{"model": "image diffusion model", "dataset": "stained colorectal tissue patches (NCT-CRC-HE-100K)", "train_examples": 90422, "image_size": 48, "horizontal_flip": true, "conditioning": "none", "arch": "uvit", "objective": "epsilon", "cond_dim": 192, "norm": "layernorm", "norm_position": "pre", "activation": "relu", "mlp_ratio": 4, "head_dim": 48, "fused_qkv": true, "qk_norm": true, "parallel_block": false, "inner_norm": false, "patch_size": [8, 8], "layers": 12, "width": 320, "positions": "conv", "init": "torch_default", "residual_init": "none", "optimizer": "adamw", "lr": 0.00074, "beta1": 0.9, "beta2": 0.999, "eps": 1e-08, "grad_clip": 5.0, "steps": 8700, "batch_size": 64, "epochs": 6.2, "lr_schedule": "wsd", "decay_fraction": 0.4, "final_lr_fraction": 0.05, "warmup_steps": 1740, "weight_decay": 0.3}
Rows from block 6, named by matrix and row number. Rows with one number belong to one attention dimension. Each number is 500 + 50 x the weight over its row's rms, rounded and kept within 0 to 999. All counts start at 0. Numbers have three digits each. After the name is the row's rms in percent of the matrix's.
# q: attention query, key and value (stacked) (model.blocks.6.attn.qkv.weight, 864x320, the q third), inputs 0-63
# k: attention query, key and value (stacked) (model.blocks.6.attn.qkv.weight, 864x320, the k third), inputs 0-63
q.2 082:437544428437545535515510364494412552493508539438536426525480580523541496513594517497569560503475483491461374540420521445454554501521435538455441563477484521450549470490480430478563515428522489
k.2 090:459493583486444458446544474559486450514558447571447446476490474519511488513483526467469482409498566537462549486431657497546542483446450571455505485619510530354513479534497556419599547512482421
q.3 088:501505534418542465567515491401480470464492525351507489450481498533549454515474440363505506420567437414519530516453464496505533560538493557431465532437581375456493574569544506502494517522514516
k.3 102:588524469392461498523559421482461475546542464504468484462588533523482477438519422480465470392484483426529524555509538473513525535544502488458515549471461471406492425462533451508446660438430477
q.4 084:479513511506425521440518541528549499456491524620480497529476514427446554493487523682429415537495569590488446530551559465532427473470525497487516501516433617464486395472469483480510496530473494
k.4 094:337552496619490473539430534491508529470434527514518518468434488363538521490441526511514509566498533565441468439465458484483483494469513540485506478527511497550609544532481527469513436558619525
q.5 081:555506457527505503559443499492451511452544546437540520445494526493548458412429447445492461420586576462468464454474453490474555558495532452512551539468535480411459605553612556470519578493505475
k.5 089:539532403430465505508508483444497523555496572422446499421537525542524420431569391477501444483497488380528501498520502518451503545559509475528466495483417493494547429508566490559548521420558448
q.6 094:461486556510478421483533575511499502541582422596498480555592509480497571518521475456504568577485570496491561507560500595533548378488579459549615432559533538550477503488481517526479541483462417
k.6 095:532480527486555464507489499528483545453534550571518522523496494570493497530435544460605509551512492506618452502541613481457559478614495443707449488470403544612371515522457444507546500441516450
q.7 087:544473558410435532561448569422493432489451503491456443492503516499498595458436485437399455428549407546566511486526465456543441464436431564459451548389487458450465516528501539503523451555487509
k.7 104:522508407493534513571439451555562564503579507468456515503502506534553503448485481559486504432451524492467479478498395482427505489530517573460550540514505442502575405499435524547479483445466503
q.8 120:468450492508560566529457483552485526482599522492479583491544437443538458483426528296566481394543563570434500521402474489517614497565543471543531546543593476381509455531553510467476476431534466
k.8 104:601481468474515472472550481473483512508488514414496469482503518650448457534502456453508462550533429437620560538553590576504473536655493496577466496499535447537432560524509474565567538452447529
q.9 086:495537540502564597573522552430502488434450545526480525521483483350474518417441555374484485539477480548503484594536559511464475425553517556540382499467504488479423431576458583454555416561649479
k.9 071:498489476487530443472462491569542537510489502523512473533503488550482493504454516500489437522480433473576501519617560499519569474591541512615480542534502492579409536552427482610549432432442510
q.10 077:498502466439565545543392382498435479480511483368507435504513499547577432510468471407472492486541437500527428567362476459542507486461490460469493633450528476436510533535528481558498519530524558
k.10 103:536526420388463502534519449457460403511565564505432528502553538526488394456543424469473530397485566439489559536487555538419419541517541503459525507558551444473547486514531464494490624439503455
q.11 082:424483466506472497401533502594535532533455459549524531520518477538451528582561613658549520592408505547471496494512518455491480491503479470482508508536512617559544427477439462533464502510461489
k.11 117:413514582572497527496509543565471449434471442578504499513476470423508564588487602508481541539518495624491521524457507495574490473406476471485513467500561532482487513510498527442459480574484510
q.12 072:555486469560501462407516503588552516535481439514502462540472480558448482555488505623490574488479466501488578451558460533532447551401511496470566480506468481590505642399460441580393538537444503
k.12 076:489487520532513605546515559514521482498490501487526515497490476451488488503495550551481547426474535587394529508441399439530414491311493509436526477509535484438569490430555550421444512530536502
q.13 083:470453534535518514428557476506577509519488512493513507505515523605434523436468511476482418452498466593429524470486514446525473495511472549465564560489530596425574478601441547513597452475530598
k.13 102:424503498490525461489484479616541567604488560471441505522464484537553499437492504568526504547478428551407461434461453468540481544447476530468526535487574504473533510539443514591521532462429571
q.14 067:529539512388472497508447543473493554512509439434498491520589503544529550484399486389438537412519503438532469480547515515651517500449492449526522501456506496546451512544519408546445459460426467
k.14 088:522547533451488462486504466479561545419554554555422529536523482538528543434508489530450477446500535506499519504490643519459547507582476527598477498463512474459416491518479502476575540475447498
q.15 084:443549441514493496432490449579500512481459511610543486522490526489441547442498541668441473500481543534489497493558565441503439481460485495443476488519431579417500493501415482476520436494476456
k.15 110:383563537629472476470385557554532539440488512552512520524426470374566549433423557536503485509496568610466479428423485501497527509458497540479523508511539585450532464588414548482558434507568506
q.16 095:408521437529544492486531435572506560567474501553520506533518497507477520551564562571629598617427466524451431519546498499492525526487484442491526480549433536574535435436452415511497530452478486
k.16 113:460479550544536569437543499518500469479487404508514474505444476547444552543459581486500514533514470565523512482462613453580459484461447517465457420595553571454507499516503520455567445561499479
q.17 081:401473455524515472503455446518479480571555471521470460537431481552562507538522526572518583624435486521420508389488437601556489540466412503582486565457420565582550515409466414435537519495452499
k.17 084:483546491579442545529501524402476481475605482565482521485448490516519460486427459511447480550567552540526550476455519572495392443471508469527489441456519522492572438537496465470523486486530463
q.18 076:511541457515589595482495397552507508418464527542536496515487525483475473543482525635511496519468558529434511509563464572423397548473485487522489466450469484515466528502501525431556510483585461
k.18 084:451534488571482484538463572550576475540492469522477539471538433433563443496431530497521452473468511625394451434491373499553468496411563461464548541518507574474578439488510496517476439515567474
q.19 068:522478531466395451569492638392453486522529509462523435475498513508527519422467396431435528475516501433549437467508483518574534545487507505492467505434491456523449599485602467478423563543441417
k.19 092:530570485464474503535572472364460462418516597487522524469477564484522512460553393482478519461466495379539533563544528494397490532539561531525448466477423476543532445498600451461499536434537427
q.20 090:561546512511440428427559524494519555434564531523543454477509548574429474385505421565376400415550611436533592471533560503510505533542586489443619479523547532478481562532494516498533510502411481
k.20 092:413497541507511504516426442495477603553398580459462542519433506473527552430471459466579534517488537531412391485462448456525583521462513551464533573388415502479545473495557518495497481525585422
q.21 071:553480470599494477458545386594543531458440494523498457503490536579498448567541515649499450501488422464508619458553505503455449542417478535533544423462504506561516553489382511544517552523502550
k.21 084:446497470520527545523467572540552502548469504481493526487494450425542507507495546546478520500504490552362447444477359449500478533343491484390551498543559514470552441488522542493410428501514503
q.22 086:547516529415471483506551480380469452420458491477532513427385569464569509491544436505454435507518486439526474530459548481464497485584458597443407580484473459472541440506568528486521447505526535
k.22 089:482515523436403472562504510437390438562506479518534492510461580397468479453540471466446496485515540488453440523475456584524507482484505484427541534496482521571538566495481463464483604478511550
q.23 108:489529483571542527415503491607571499488438452520492550533587402512483429586524577463572519549465478569591573552454516513544498453504542403510581447603582507472531460466416464573434411504469573
k.23 147:550398540455510525451447488563501519465495438581503480528506421510485494595484552531531494557513487567560539520506529492556514464497467451539458492541581530482379589470477488549492486498404554
q.24 098:582489546528401497536427528457473445523543509582465498441497499363517490451421473486456432460539583505554441483519536460495477459509558511489471516511470515448508437473546591508453558553506501
k.24 120:490522466514531488543493515423448501528391519381549512499469547485512504449508430456512485548484429347540442448530431545436487548562537540451463504438456456610519540527583479523467484543548544
q.25 070:448549442469526513474491427532518541440448504553488460562467489511460488532539505681394485585457509511459510516558510555499393451472488528501447512448458553494469519469406507426514485502515446
k.25 089:426532537581478493557388550534512498461529543623469519496497453363553510445410576534520514477502606631381495502475436462483517471428539505508483564507539563457503466486503530473507436528604451
q.26 109:534412539540428563454440524525526520453524569557473527430445512470483536478480469525475390538529609552513466516480514434429500462525513477575459505461474548411525427575591552435533542533512480
k.26 112:476486565520477432514441567425450397503509525473543460462428566452492537586500506466559458551522510396576455542537403617436510487532546486487487517486480512572504589516549490506478512506499501
q.27 098:541454491492503467576444495466453526492498560422555450414492542555439475459498420618540508399536530432509446506508428458432436574491493525421560504479531416499517542486582512504448616538505521
k.27 096:438557528489478505500515468494467467533504491435494566488454532467509477466559509508530567440488491507442484526396407496486471500402533479428537573495447475477616469477613540402426552477528439
q.28 085:540424506538488555569448536543567566570545562436453569509520513466467525499473492417602465451540459606449433556448444406419520507428496487519541546546550502455526502519518577553467586498584528
k.28 093:581462479428589479478573532541546483519441515425520430454498569601461506611563505523552509520497390446542575556527483439483450498488491491466433527572516462497463540481603491491431475506424519
q.29 104:613505477523499407559520550449494521440526525432522507430409523455471448425448454497507477400540564410504563467562455507402527570508594556436561452506537402544474607492547557480449574554524426
k.29 118:546487492431450561498523487513499526545391539430495497480511521499454467463516454509490475429486423463447460540534470384563502551467477480471477529430421463440532448468567535464453478485561462
q.30 084:582404503547462443460537549532516462570534439432496478472532474630458443543494424475492499424535468475502597374437473468587496563434479495562582447533543524584539551528467514585417581481399604
k.30 083:518498459459509540467542511502516499526495574454498453499509503551494476477621421569485534491483430489406491442480420425520488553412492495444511514434515450462592462514565495548451529564425543
q.31 102:455467504527575485480501446607519509556440481483521500568500457479492428538488618463628585553498432506498506524559459546510492531392483497469541472530508477561472593451418462521403504502478504
k.31 116:604490472541491579439482566550566485430482473535474457495526458569465456527473539546402485459483467619517554514541563405547397514455469492513457442553556520433504424506421538530516430483418489
q.32 088:526498521512461381489556566525554498524519483492478590459502456496450497515551549408598530508475476457537554474526513546495547533527570473511558454602532448597479497478513514541413485492490497
k.32 088:542446521425486572416521480434470507474391477426540429500538524578431550549533517489442483546518375460590492494612615475575486487528437459493408464494462445536439533491458471516528440570442557
q.33 077:581489509494474525528487660439517475473492468547457530485536496390551454540450489481493500443522596407578527482562508623460515533537573496552486400524490431529402490497565522499497469527544429
k.33 081:427460456489516458515534517389524499474426508453575545465565432494509544485495446466558526596494470384563393515556468555475561450556558508562510445393461502649478549414530442523490455496527511
q.34 112:508455525542440524526450550514493563498565471676470505508521439391493520443460513462465501546522603605454520516536495510536509424521542489520520475510496552443508461461512540428484527541527431
k.34 083:566445486497520488522539543466562501447463531448510515421456535591455480563479458471519439567533425416643516502589587536466488495611494546606417487430476471580443540555503497522576449488531507
q.35 070:455512439481540537477493402509485498525475537506542488547396522474551483539592532597516533560448451563455482555489548388459473509492417621417366592490426533521528443368399428511554471529506557
k.35 081:442506438581483520526477532531499464508485478448494474550512514417555484469515516508410513470468508539391492443444427510515433528399508561355584508589545494462602495486476525492425510525513528
q.36 088:391594430457556528459504365542472519537452483459512516537501469438553458538569574469566569584463429528518467521450569528535502481547520490475457544552544510497508416463455463554543400435494555
k.36 113:533479525477472510480468466530467490418517472612504462552519455489493423521470569461434484466534572521538581518483651530539474473511473502515472449623603543481447563497429489497584547505446470
q.37 084:537543449481475399529508531450457486468574545506548574428487547426494511489519479593564449459523619405582495431541499525389582578556541513550470454553437430526474485467554534449535522479488395
k.37 100:446488534547444456467497481393432549534406457435563459493517523453528567511487478442473447551510525457505410450503436577514573482484492462517537478387414569506433529509566513466499422523574459
q.38 082:483507540450433520539495604468472469581518432642469464523524525506505631526501472395377522526527492600552509519502504545561476363475511452531470499510487528481518437472475462498503477552505456
k.38 086:535529472515549411548515520481538548447551606503533513463519485532521568464514474543555496538512476390540489493575536553410544439581505550622504509448447459554457516519436469561542458520466550
q.39 086:467520550537450419468516613485528443505567519636480513437496521457474587420524413504410441574463617501537570497518570549508548378544584477529520498481476549506474377501490522500528462504460487
k.39 083:440451493466525455580452464489443526518498546519588509507428500512469552467479502441543499611522539422563391465544520610468605472573521518602471494419455531608430561540459423546544504494567512
q.40 100:372531540388455475479546517446490461504485526564506446533515520506536572487522516398453530557468452553519457550499531510643535413535461517470435594467493572473505461505483450495508402539439530
k.40 104:551530508490514469512492485487433536441571536567499478486493521494518501542520498481452515492497589497595548491515651567472514501618483499604473541516496464538471498536403466556568535437457498
q.41 090:485521512497451442483542527460517447549453429549465388442425536550490530556568448627401559589506492503529503482586513531515385461467485557450442491457459538614531489415439459543455508594482577
k.41 086:400487513544455527491506550535513468468528494523530479515521489382570519454473569558499566458511534565402488484498430429524508453367517534473526512505501515442593440484462531427454491555547485
q.42 143:543523476507550490480492489514562514497443497313515540470506535589479456519493490588530455420509446405487520477501441514435497624463483498532554486512492419558468593529512487503541482461531526
k.42 082:428493540459472516499464501542486467539538460568493517506509470420512480475515546602502532450502558567358491506445357430555521514359486454404535534553489521382499469404534527431406533514481479
q.43 086:485459539532500520471454512533547441600457427568415512568471432436503547568467558555502526586465455560522552440536465522552411450435458514553465483507467539574459446433467502553456460565509541
k.43 098:504490470603547540530464546421496533409495481494544507513461497488496503545450546525460512608487459527518523492503426551457374411504500472489470454491613480537520552474488464550484407553485568
q.44 086:463490457424613547536504391460440506459509561370528468505487509561558464473542483453509531476530440464469447530383527472511534541547443527479464520515504422469539506531535452484516468443551572
k.44 111:512517544415497516467583426507467480554514423435407486547525576509539465480498443432469555444513499478502507510423556497523486546499502488425577494564513486438486486462560479447444621497448459
q.45 083:478516513490592502475563497497521478491484478390555531501475490601525444609585514381597510524494466452520586521429561549466566521548475493523508456566513445555512507536489482549536473410492618
k.45 092:530396500350527579413548454528484495623501469481505414550571525543475551513501546544477479466552378512456475546500541455568493507476451487464513488540511530425460526465503478525470551506385559
q.46 079:535492583438571574578444517482504543505489562465512502502636523507477524437445451323542501408557485505497486555495431523500529430508507473528506471468572483462460522578566536526486491463529473
k.46 093:594507519474550492483550445495494486521568514528484546510485476585476520505498453478567482500495519450626526488540603545449542480616519456628475500494449492531428535542493469564550516449441467
q.47 089:424534496404520560570489431494476483523436523525501404581497547510522577543541479506476533528453399588477421511484518462520474415468396515534404580458462600523530436517456463507592448495546540
k.47 109:439539454600459390541481494561538520495609527547488472499500469457562488489473555517452490503525569582436534422449530547460534468474489480542597528555514539442518488553397518569560514450456511
q.48 088:494539485472537473507542511606596526560467497527516524457482566531476549526553552469560418505518529555499413611591512493520572622533501496555549559418455535487513392539453506529547482461463534
k.48 107:422490441428568528510508509630600581522440516477497572408595483494539489467509526492551466528494564499385435482431448435551543522532471415467513528553428468468513439512515571545539440420611497
q.49 100:477456484457502570484488514566594568473451501519459491469499407479367503571420554579575505520385405546518508572531476400542528546483486535499457501509474581474455466513535537524496472524500456
k.49 106:477536483426552497550497490532485518476514486545450601495546452491488415533435575632562543387528514510518498514561483437499488488516566393571540483478469487480473416470461513477410535402516392
q.50 087:497525500525474558489480496566462496474433573483557453463507501526436427533552450544446520504532487538469641465443502532477397507427471471514466461495499500521449528428489510524552483502425426
k.50 077:522544534444538461545495407482483539498538514539520514512429532528523555524433542564535505483528410457542547467559470580501491493442490442656476481406464464449403585462448468463394510470485430
q.51 096:577505561583426453484520502435476410463476547456556517449412599505558580484595414491452447578518505399593539440485595511466433471494486576503449476398472509532512448561507472495536548516487574
k.51 088:518545608464472458499534428465503492523519511534435535511419518542568527485492493496466533540560397484520515521497551491517520504535464501605525515429470546477541565530433472490437480476472432
q.52 109:494564494579435440588518481464400461477571562478593566477451603506609473441598451382484507432593596441482511508436540507415545500593554496537531509518528476477553463498499514459541486479536503
k.52 099:486471446604440501513465576456511488487453544428548418416529565493521517412546431378439456512495608433445499453431521466537500579551519565382454474573582397466524542524576517500563449539554548
q.53 096:505483481557411523519507540363410487479541486413611504536519546489546465477507450416441501483562474457466531436369503551484507415550502433528517417581568472519450540464517505441498536514497508
k.53 105:531504489645367516483492529409407462532499454408543415498479544526482503462542465389355448484500462494542556526481517585542522509516474547514510474529589489521483581498511450445510526628469556
q.54 109:419431458479496510475519469515539491638502452477451540633566476513482581492482513454492597534494434552466462515485546527559537528530504502484591540456518495501537601472545456524507510465493582
k.54 095:450379448517491484506437448533470566550489435360500498523573436482545489466491521456509542477560590506409497435379422486508516558487579472374553527566492446461513499466574467564545467476437579
q.55 103:544492534409607515485536517545604555478467529516470512437453480498425523512466545562591508510420450523547451565633529406490506602462508574536461540429416491495500414595515543486544494512507465
k.55 113:481539514372598542535516497581594520456540503521478561454500482513506501485461552584649483378475492496495376498548443491505525480491516451565527530429414457491499380533533529521492564435547407
q.56 093:440523498486537529472437543659573559531454546543459485421477526486550572458476522526579456497504509547418378507536489497427567598475528515428489591392494501450609485460543588499528492473492509
k.56 094:536517453417533505493458616622458488563521481481519527440500452439508447521520468515534478527472583483439433504468399398434473552525479502426488508591498558483453421446471523568541511442456454
q.57 099:525457425422508520551521502432572560464509494463530493487553571529443483533437571442577464402492464547447470559559477475456562505560594530601536506539560439494429480546519532491464536513503430
k.57 109:512440426489493523519475551489550562460484524404545506408579462460460458484459533489552435416450478570436452496448423533522496486536510440510496499487491426477448451494606519475517553508596454
q.58 108:547500503559519424559528423547383452486532443552466462613497505512525488547583498558510534491541477493525495473504469543502525540401450375551538519500457496500440543436416443516439532484402445
k.58 104:528515477542413519430434501546521500577435486529450551529410532495449562466529494510495432553458467538404549536550544513470478581440448511498467519564442538587445571465527498519553502460500525
q.59 098:478475557450537459519452427534492494581502481524435518532463463532469452554539477547403625569495558467523500465526497509449490488398508468532538478442436503489514500489483465549549562539509497
k.59 082:466397475435542510429491439490514513496513585530432562553471437499453571495499494545576490406554494543474534432542541523535511540478477508528491553542489503542455566533595533443534491404496486
q.60 102:470498475480550519489511426576562577590521458537407522600532432526473503540490551600522589540470438552530465527544535514593495608459467486471560616497472560546535535464454471524535509475463534
k.60 101:446435398361523515494492491562556512529475537501521537478559410525479489501557567574569411520498576458387484478472496431530537635519546449400527476532414496563478456480577513558522496525491511
q.61 120:521502546377570524450542538366496477407523522559466448547509505544439490540432526518475542502426492490606587472602558464599419417532439553470411388574491523555481454518500504493472553537501513
k.61 120:447473551499471519495604512456525474474552497565484465509445483534525533535531509499496522520423397496579517563529540565532504351473518553605507487440477593501599416550509486477507518551506501
q.62 095:531486458555446498544464539425394511493518510425587488501532539489546451435504434428497584429532562463447508417407475576416517454511545433474529438579592426495474575477534522447459517515577431
k.62 108:556510457624401511563492539421414460468475482404585409501481555481421512487494457452393463461488505472503563498516509621469498554515501545459465505520567432561435575494587492485532534614513541
q.63 114:560514581481490443454548504409491442422549618512600538430411553485501520495554452507538458476483574416553590471539538449444447425571534585516385439555505466469492397587533485507531513514548449
k.63 103:508518556512546470546592509452530464394579512582509504444502495546537519489503508475466538508456439437583529557547571505512490407572469545600456507377473552478554461582435536448446514534591446
q.64 123:435550469545543499591516499592583512567459518503500497420479503504509500472460495531543504553494518457475401544537501455432550605485566544447504565401483440516598446526489538468571483505545533
k.64 109:484543492424565472523465528571551561558491517486435559481521475419537477480531473585581547462555571460453356466481435458480494585485525468426549519577465441478505457468546513509576500449573442
q.65 085:493535470574520519576443522508444487456517553493592477459518507426571479443497502458527547475517594486402510386430393508446544451481521466394450498575604419510495552424531558490540488495526432
k.65 109:525548545546454510510507490422389362524429551583544437456437492417520447544519465519406514594473464445591526584565557478438441468502499565480448479498518546487522496526415485472492506597493531
q.66 105:455523530600494462473520562532418442422508553540486474473521508431580512426511451592488523541507537438502566478421491492421483432410506515384470494553517480517561511453493530471443393519518445
k.66 127:551578610560450484474548472429400416535523501628489444544417541463552547566532497527451544539540446428575569592583568481452445497493495606522494517434454577512527534489380474460428496570449449
q.67 099:478533539555448499525539477518504451551401467505453496478503542579464496566543461525366518611543415446574484529475542516527460553489488536502587503457463562540563458463452469534524524522501616
k.67 074:420518525402492492458563446597497502576535526563390494498512449497517544452586443526532529502575479484464540465453521501539547523449486481523575484511502574441563548511509496470512434469408491
q.68 094:559465554438527421471630587406520442510602536508559524501427560448555584428420569452620483443400529429561487555586543466468554436585470559469443490552520495494567439566507486415468531556513498
k.68 087:441508586593501522515492495455510532469512512410400482557456476462494485474431603455381445467454460473478453546560563551566485500514488653534485552444512517504555427572589523503555584493665492
q.69 141:501558470546522459462555447553523458562407427509426456531482526587538485564546418636428452604502451460608524488547527469489395487394497527469550487457407554539555463482429453559495467485483557
k.69 089:513520575478489477429571449556511527549578445575399521537509487567506548505527534558497477500554400493494585532496549571576531431459436475611525535423419548530525566485461479492421471471439434
q.70 100:488514483523507539539428535448424480391552602458606505430492485432509494438469485484574524428484616490440504397434437515424520448551519478425433516547602379465492540507598588438527525496574416
k.70 097:570525503550506518564450570386390418483452546511554487430415468468499439576506464486438538532468498483556500593555566469437432489525526571455421434481534515488530461552438492470498520532546529
q.71 115:514467560442479498466554516414484513469529438479461519602528415486464549547446627428503483506495473526471527498502529559648466445595437458511468433523520534447488539505553454485430527554480586
k.71 092:475464546553527520441475494466474489502441501466479463537478467505541481540432495461460491626407508608518484506475514441520491391463576509481473521525586597464534403500464453519521479509422616
q.72 107:463583403577523499524448483628495536607427504478573515439544553549566494488574440530502478463558529527462434460494463465436489523489586493451546534527553433537513518488500516502591445423582493
k.72 117:508421435552421505503481565546530548553516467465498428451505531496499525446557461515564471503519513437522508450494414538402545604500518475466466487537456495569414532451528562486554512490523441
q.73 105:564528651415508426533484520434512470468555537502523503465399577503500553486461496463479467431456602438568431498638555489478521490530550613558430502483462475470497405602562568497551635520549442
k.73 091:502429505466502547520493582516590463407545529462475550484432516528447531464488462467505519482500467501506452489475494540447521493562431537543478559440472552481571437591542525495595555476562451
q.74 088:480439510544459459524543458473500426554486478487470540527524502535465467527572473466407466503558425462588535581478658494545512518559539492592587464498505579475532450542477437538498564498465568
k.74 116:484464449529492486466454500542518572471583450372512501525588527561464508411518453444462492389541536492440557402426431519535546591558543471459584473606547437510480586454570520521510488463459527
q.75 109:485455487486494595463497524508566506511508496481487546442525463410429430472386502492546466412442504484488530608471553452549545552550523485576513483503556553435447477528532613476576482493548479
k.75 090:534540427539501505551514531553500425380473467459581524458544499601449357521512515519506476364519580469576488538500508439466476535513564509510557422538459451565508379472484427449445545516476479
q.76 124:501478476532450538588420539471454519462559539431571536467497508454489512438488527308520539396573565521370467486448443531475616529659508500536498508528624420481466578509567522426532550532540472
k.76 088:515453457540506513559426557462440524486432582440582457476536530425478460476488448403461490506480615522464430432465456446473475596547529507357463464573614415475502498464533522475583490508534574
q.77 107:473393441494459548488440512565500591491572479502439525542595438456460455504449586456551496440514508628392533500435413524577579507553470385580540516549543489426406527423552512467468548446448438
k.77 089:529474430536519531508407514469467514536461487457566482469565489458468429545474504480506507530456588556480495504475449459484482553491523479423475488572520468503448470459507485541512505463483583
q.78 091:479463509453487527477461431514497471623440417498392508569494492548488471507534445503404494573515409495499484518493546571549415500474467484536589460427446561488474553510466436553499557483453634
k.78 072:485486559410529430418531341506466517459526522477469529576544441551504575527473487520516571479603425507518538403511460541534531450487521438571569491476491488471503587498510487543429448497377536
q.79 110:523495614502549452516536475460527430528530560578504492475421473465467506513453463600483530547468465397617511490566574507453509512467529531535488502441404522519504461511526484559564584539503475
k.79 096:527504512405569519495568457577522445517567486556383612521449487558483510499505474567520560442549500479558519510513561502446482521483503505570542533508443511535546499584413518515522554455503459
q.80 127:497454477484517543400487484522502552538492423492418488617558460530520493526505571428445488546495406594448511532474474543632487451577481434490538542492525601465490539471462454531420482510375577
k.80 107:428485453520467513454471458463509531514474487442587475523590458461532466511552508437486455596446539586472506449474476439521514454510548446380500500553596514499505506480511466564495416491423599
q.81 111:501500413528502514567420489450507561517451501404523491493502527539483503454532409465446527512555495472431500426440445570424485480471522537536529457476528426545411569518580470488544464459518512
k.81 110:526516602493484512538479405446429548480537504424555452527485535488493503454403499490520501424530459480484455403459437558508484474481440452584499536468498373480398597516599452483468522582485472
q.82 094:484542472473573505467544469611572553548480481562485476475501502519501565497473540562520481575467520551473438560574440459550564571474480526409467615445440526485570458493476479491515436483490501
k.82 112:424517480434521493515520533631556574590453495579466529504515500492583531545541538578574509564464568465428392525464503381536477504491494453417478498471437525478493381459483555557521435419563463
q.83 117:513560426535552503514466448573459511588411428496462491538547459504553497496542509543484572550515494506485435517474397516500526514409473447429592615394466487479513620441453453498436411534506529
k.83 097:449441510490455461507476447554453635580462465533530430538530504483500599534497530538516478509541581563369448469487531500519506586398507425415476543451520422520403555414605548519483446549524477
q.84 125:513503448500426553529372521489510610542415477392503483494532525560462464510536484410495506495543451515393476422434448548492499561495505480548530445481545482543455555470534486500502524479463560
k.84 101:471474436429524536544491461414448544535500570378543481499549495487445505468399469435506486494538454567414480370436385555538523519488437410548489469557588381449379598407547497443510487528451530
q.85 096:436491408594436533531499555497518573518474462458501519474599539510489471436485550413477542529559449551425486575375448497540569550512494399488568504556559538481516537414460515441468411477559532
k.85 096:483522427603410503492525516480424525488426490464559367497605505461461476521522503427522402528448545509441547509467493452562524513532522479378525445592562450489460520420569491493484438553487558
q.86 104:510543501440562465412602489505492486424497480626497448478391501508530519463537498655524509458422543491592487505668499422467460487416488544433444514420417529468508477541427485479491446514499431
k.86 090:554503614488518528480512490492597534464543518543442504547427568470518579539500585532524507439475455460453447517546531541459511452486440562614500560454381534565531441612567513516508529426639388
q.87 094:519449486434553464469527489576502446493552555569498500451397487487544433529453449552581453438525610501574497498625517422471506571478497451520476432484427442445493448582561498505565532505506478
k.87 091:539482475470535555491394524563577510495515437457489546501463545531447509477538457492526479484447514614482478542567499493405478463527472593530500516523484517571516410569444569459623528342519495
q.88 105:524513523451476552399543481542521523446501463558475496562531495537499481541558566545519422505454426594506508648578543520587544519534476469518497532533467617462487449556408446558462419470409506
k.88 106:441480389525503526438515544579624564555465460543517585479582505518509465509588515503507445528441515450418476537494460458503527509478524416447564498491381497479576421442444513553465473513516560
q.89 103:435556529525478504415523510432468486465474468551455471530573433474592483520530508529390479623513465468488568465437497531572437380475457459402508497556483550498572505437440464541447422535506581
k.89 125:423545550527459460449546502439497463512537487611482432573513486504512553558527489518438551615477504443580564488496583454465507432465507523480505458471511623496602510494440465523458453578381529
q.90 099:527479498440508519426507478490519525489523441556449486542512419499518551559480625504505471562427446578474515532539477484626497477497423437440496556488435598442549485483410420533400452564416557
k.90 114:443479483492494478438486503515513492498456479595467543561567467509539480576520566497468501588454527546484521529531563444564490446504482487429474481459516589514523455434449538541476452473455581
q.91 099:494529590485491488564599598397470393443529500556603463463420587462515531486534499442527440419482556482534483567536524465402497462600526595556391488536480509489551433532464479447487543490536460
k.91 086:560500573623482489481548582505469471488465544561380443488425519506485497491524481434452503501425452451538467608492557517484497505462512680543456505534515649460561427471501512444559525541554518
q.92 123:568436556421491493504531485383502484453566500479486482519477496486385483526459485497484515435433519475602612451522537474547486493491488536610438384540481527508403454514569493493527576528488450
k.92 112:523474573508539517533537492411506443404548532481521577565464515551421463490378522485468537430478419537526531513517578550531507456551467530654476505431513443491523498593489445498469588492532502
q.93 106:526481445479510565523508530482550563509474441475445432557546448567356467548415543516458525536480358568514566481553485487610434531479454465589547392503475589577360554448481505510470564489434537
k.93 098:518510448391581512485537467492544472471467462491532504501520495563444448518475505548561504409486465578484560473495482553520523450462535390528549465509512484529458537500510449507465550565474500
q.94 110:547450522435558501440506498473439458429514500535494414559509470482478486551436527609495518460488456532576595443546461510529382425435456461524416455588458527531372523461503495520444520511434428
k.94 115:566529572485521525478553424494492450494534474585521498537401501545484503591455530544483518550426361511603562576556539548460503382455490516616482535400463591510505523535358481496435558544518474
q.95 109:470496490545551470461508447630500480564473492545408538509463507524573504525536448609495466534589522468489417489484469521414465522434521515439579566428392480511554485472480518518524454440551550
k.95 085:518497504410551491440497454626486466653541444549532485484447468483602516534591436534499562514578551512534492520520454408410492539431513495488513558481443554496590496531404488498513468487424472
q.96 092:554504445581478422542564552469515423456491528541469450447434553590488495520530410551435559517550453486521545531529508488461460556446467534501494494467468485583503517564462480453528452530504510
k.96 100:431467485556501486512424451548469506557481522471426482513580511446564435481413488542483437467561597496444481369354456500476530592458510511417577534519562466394522485426469484465504470425530538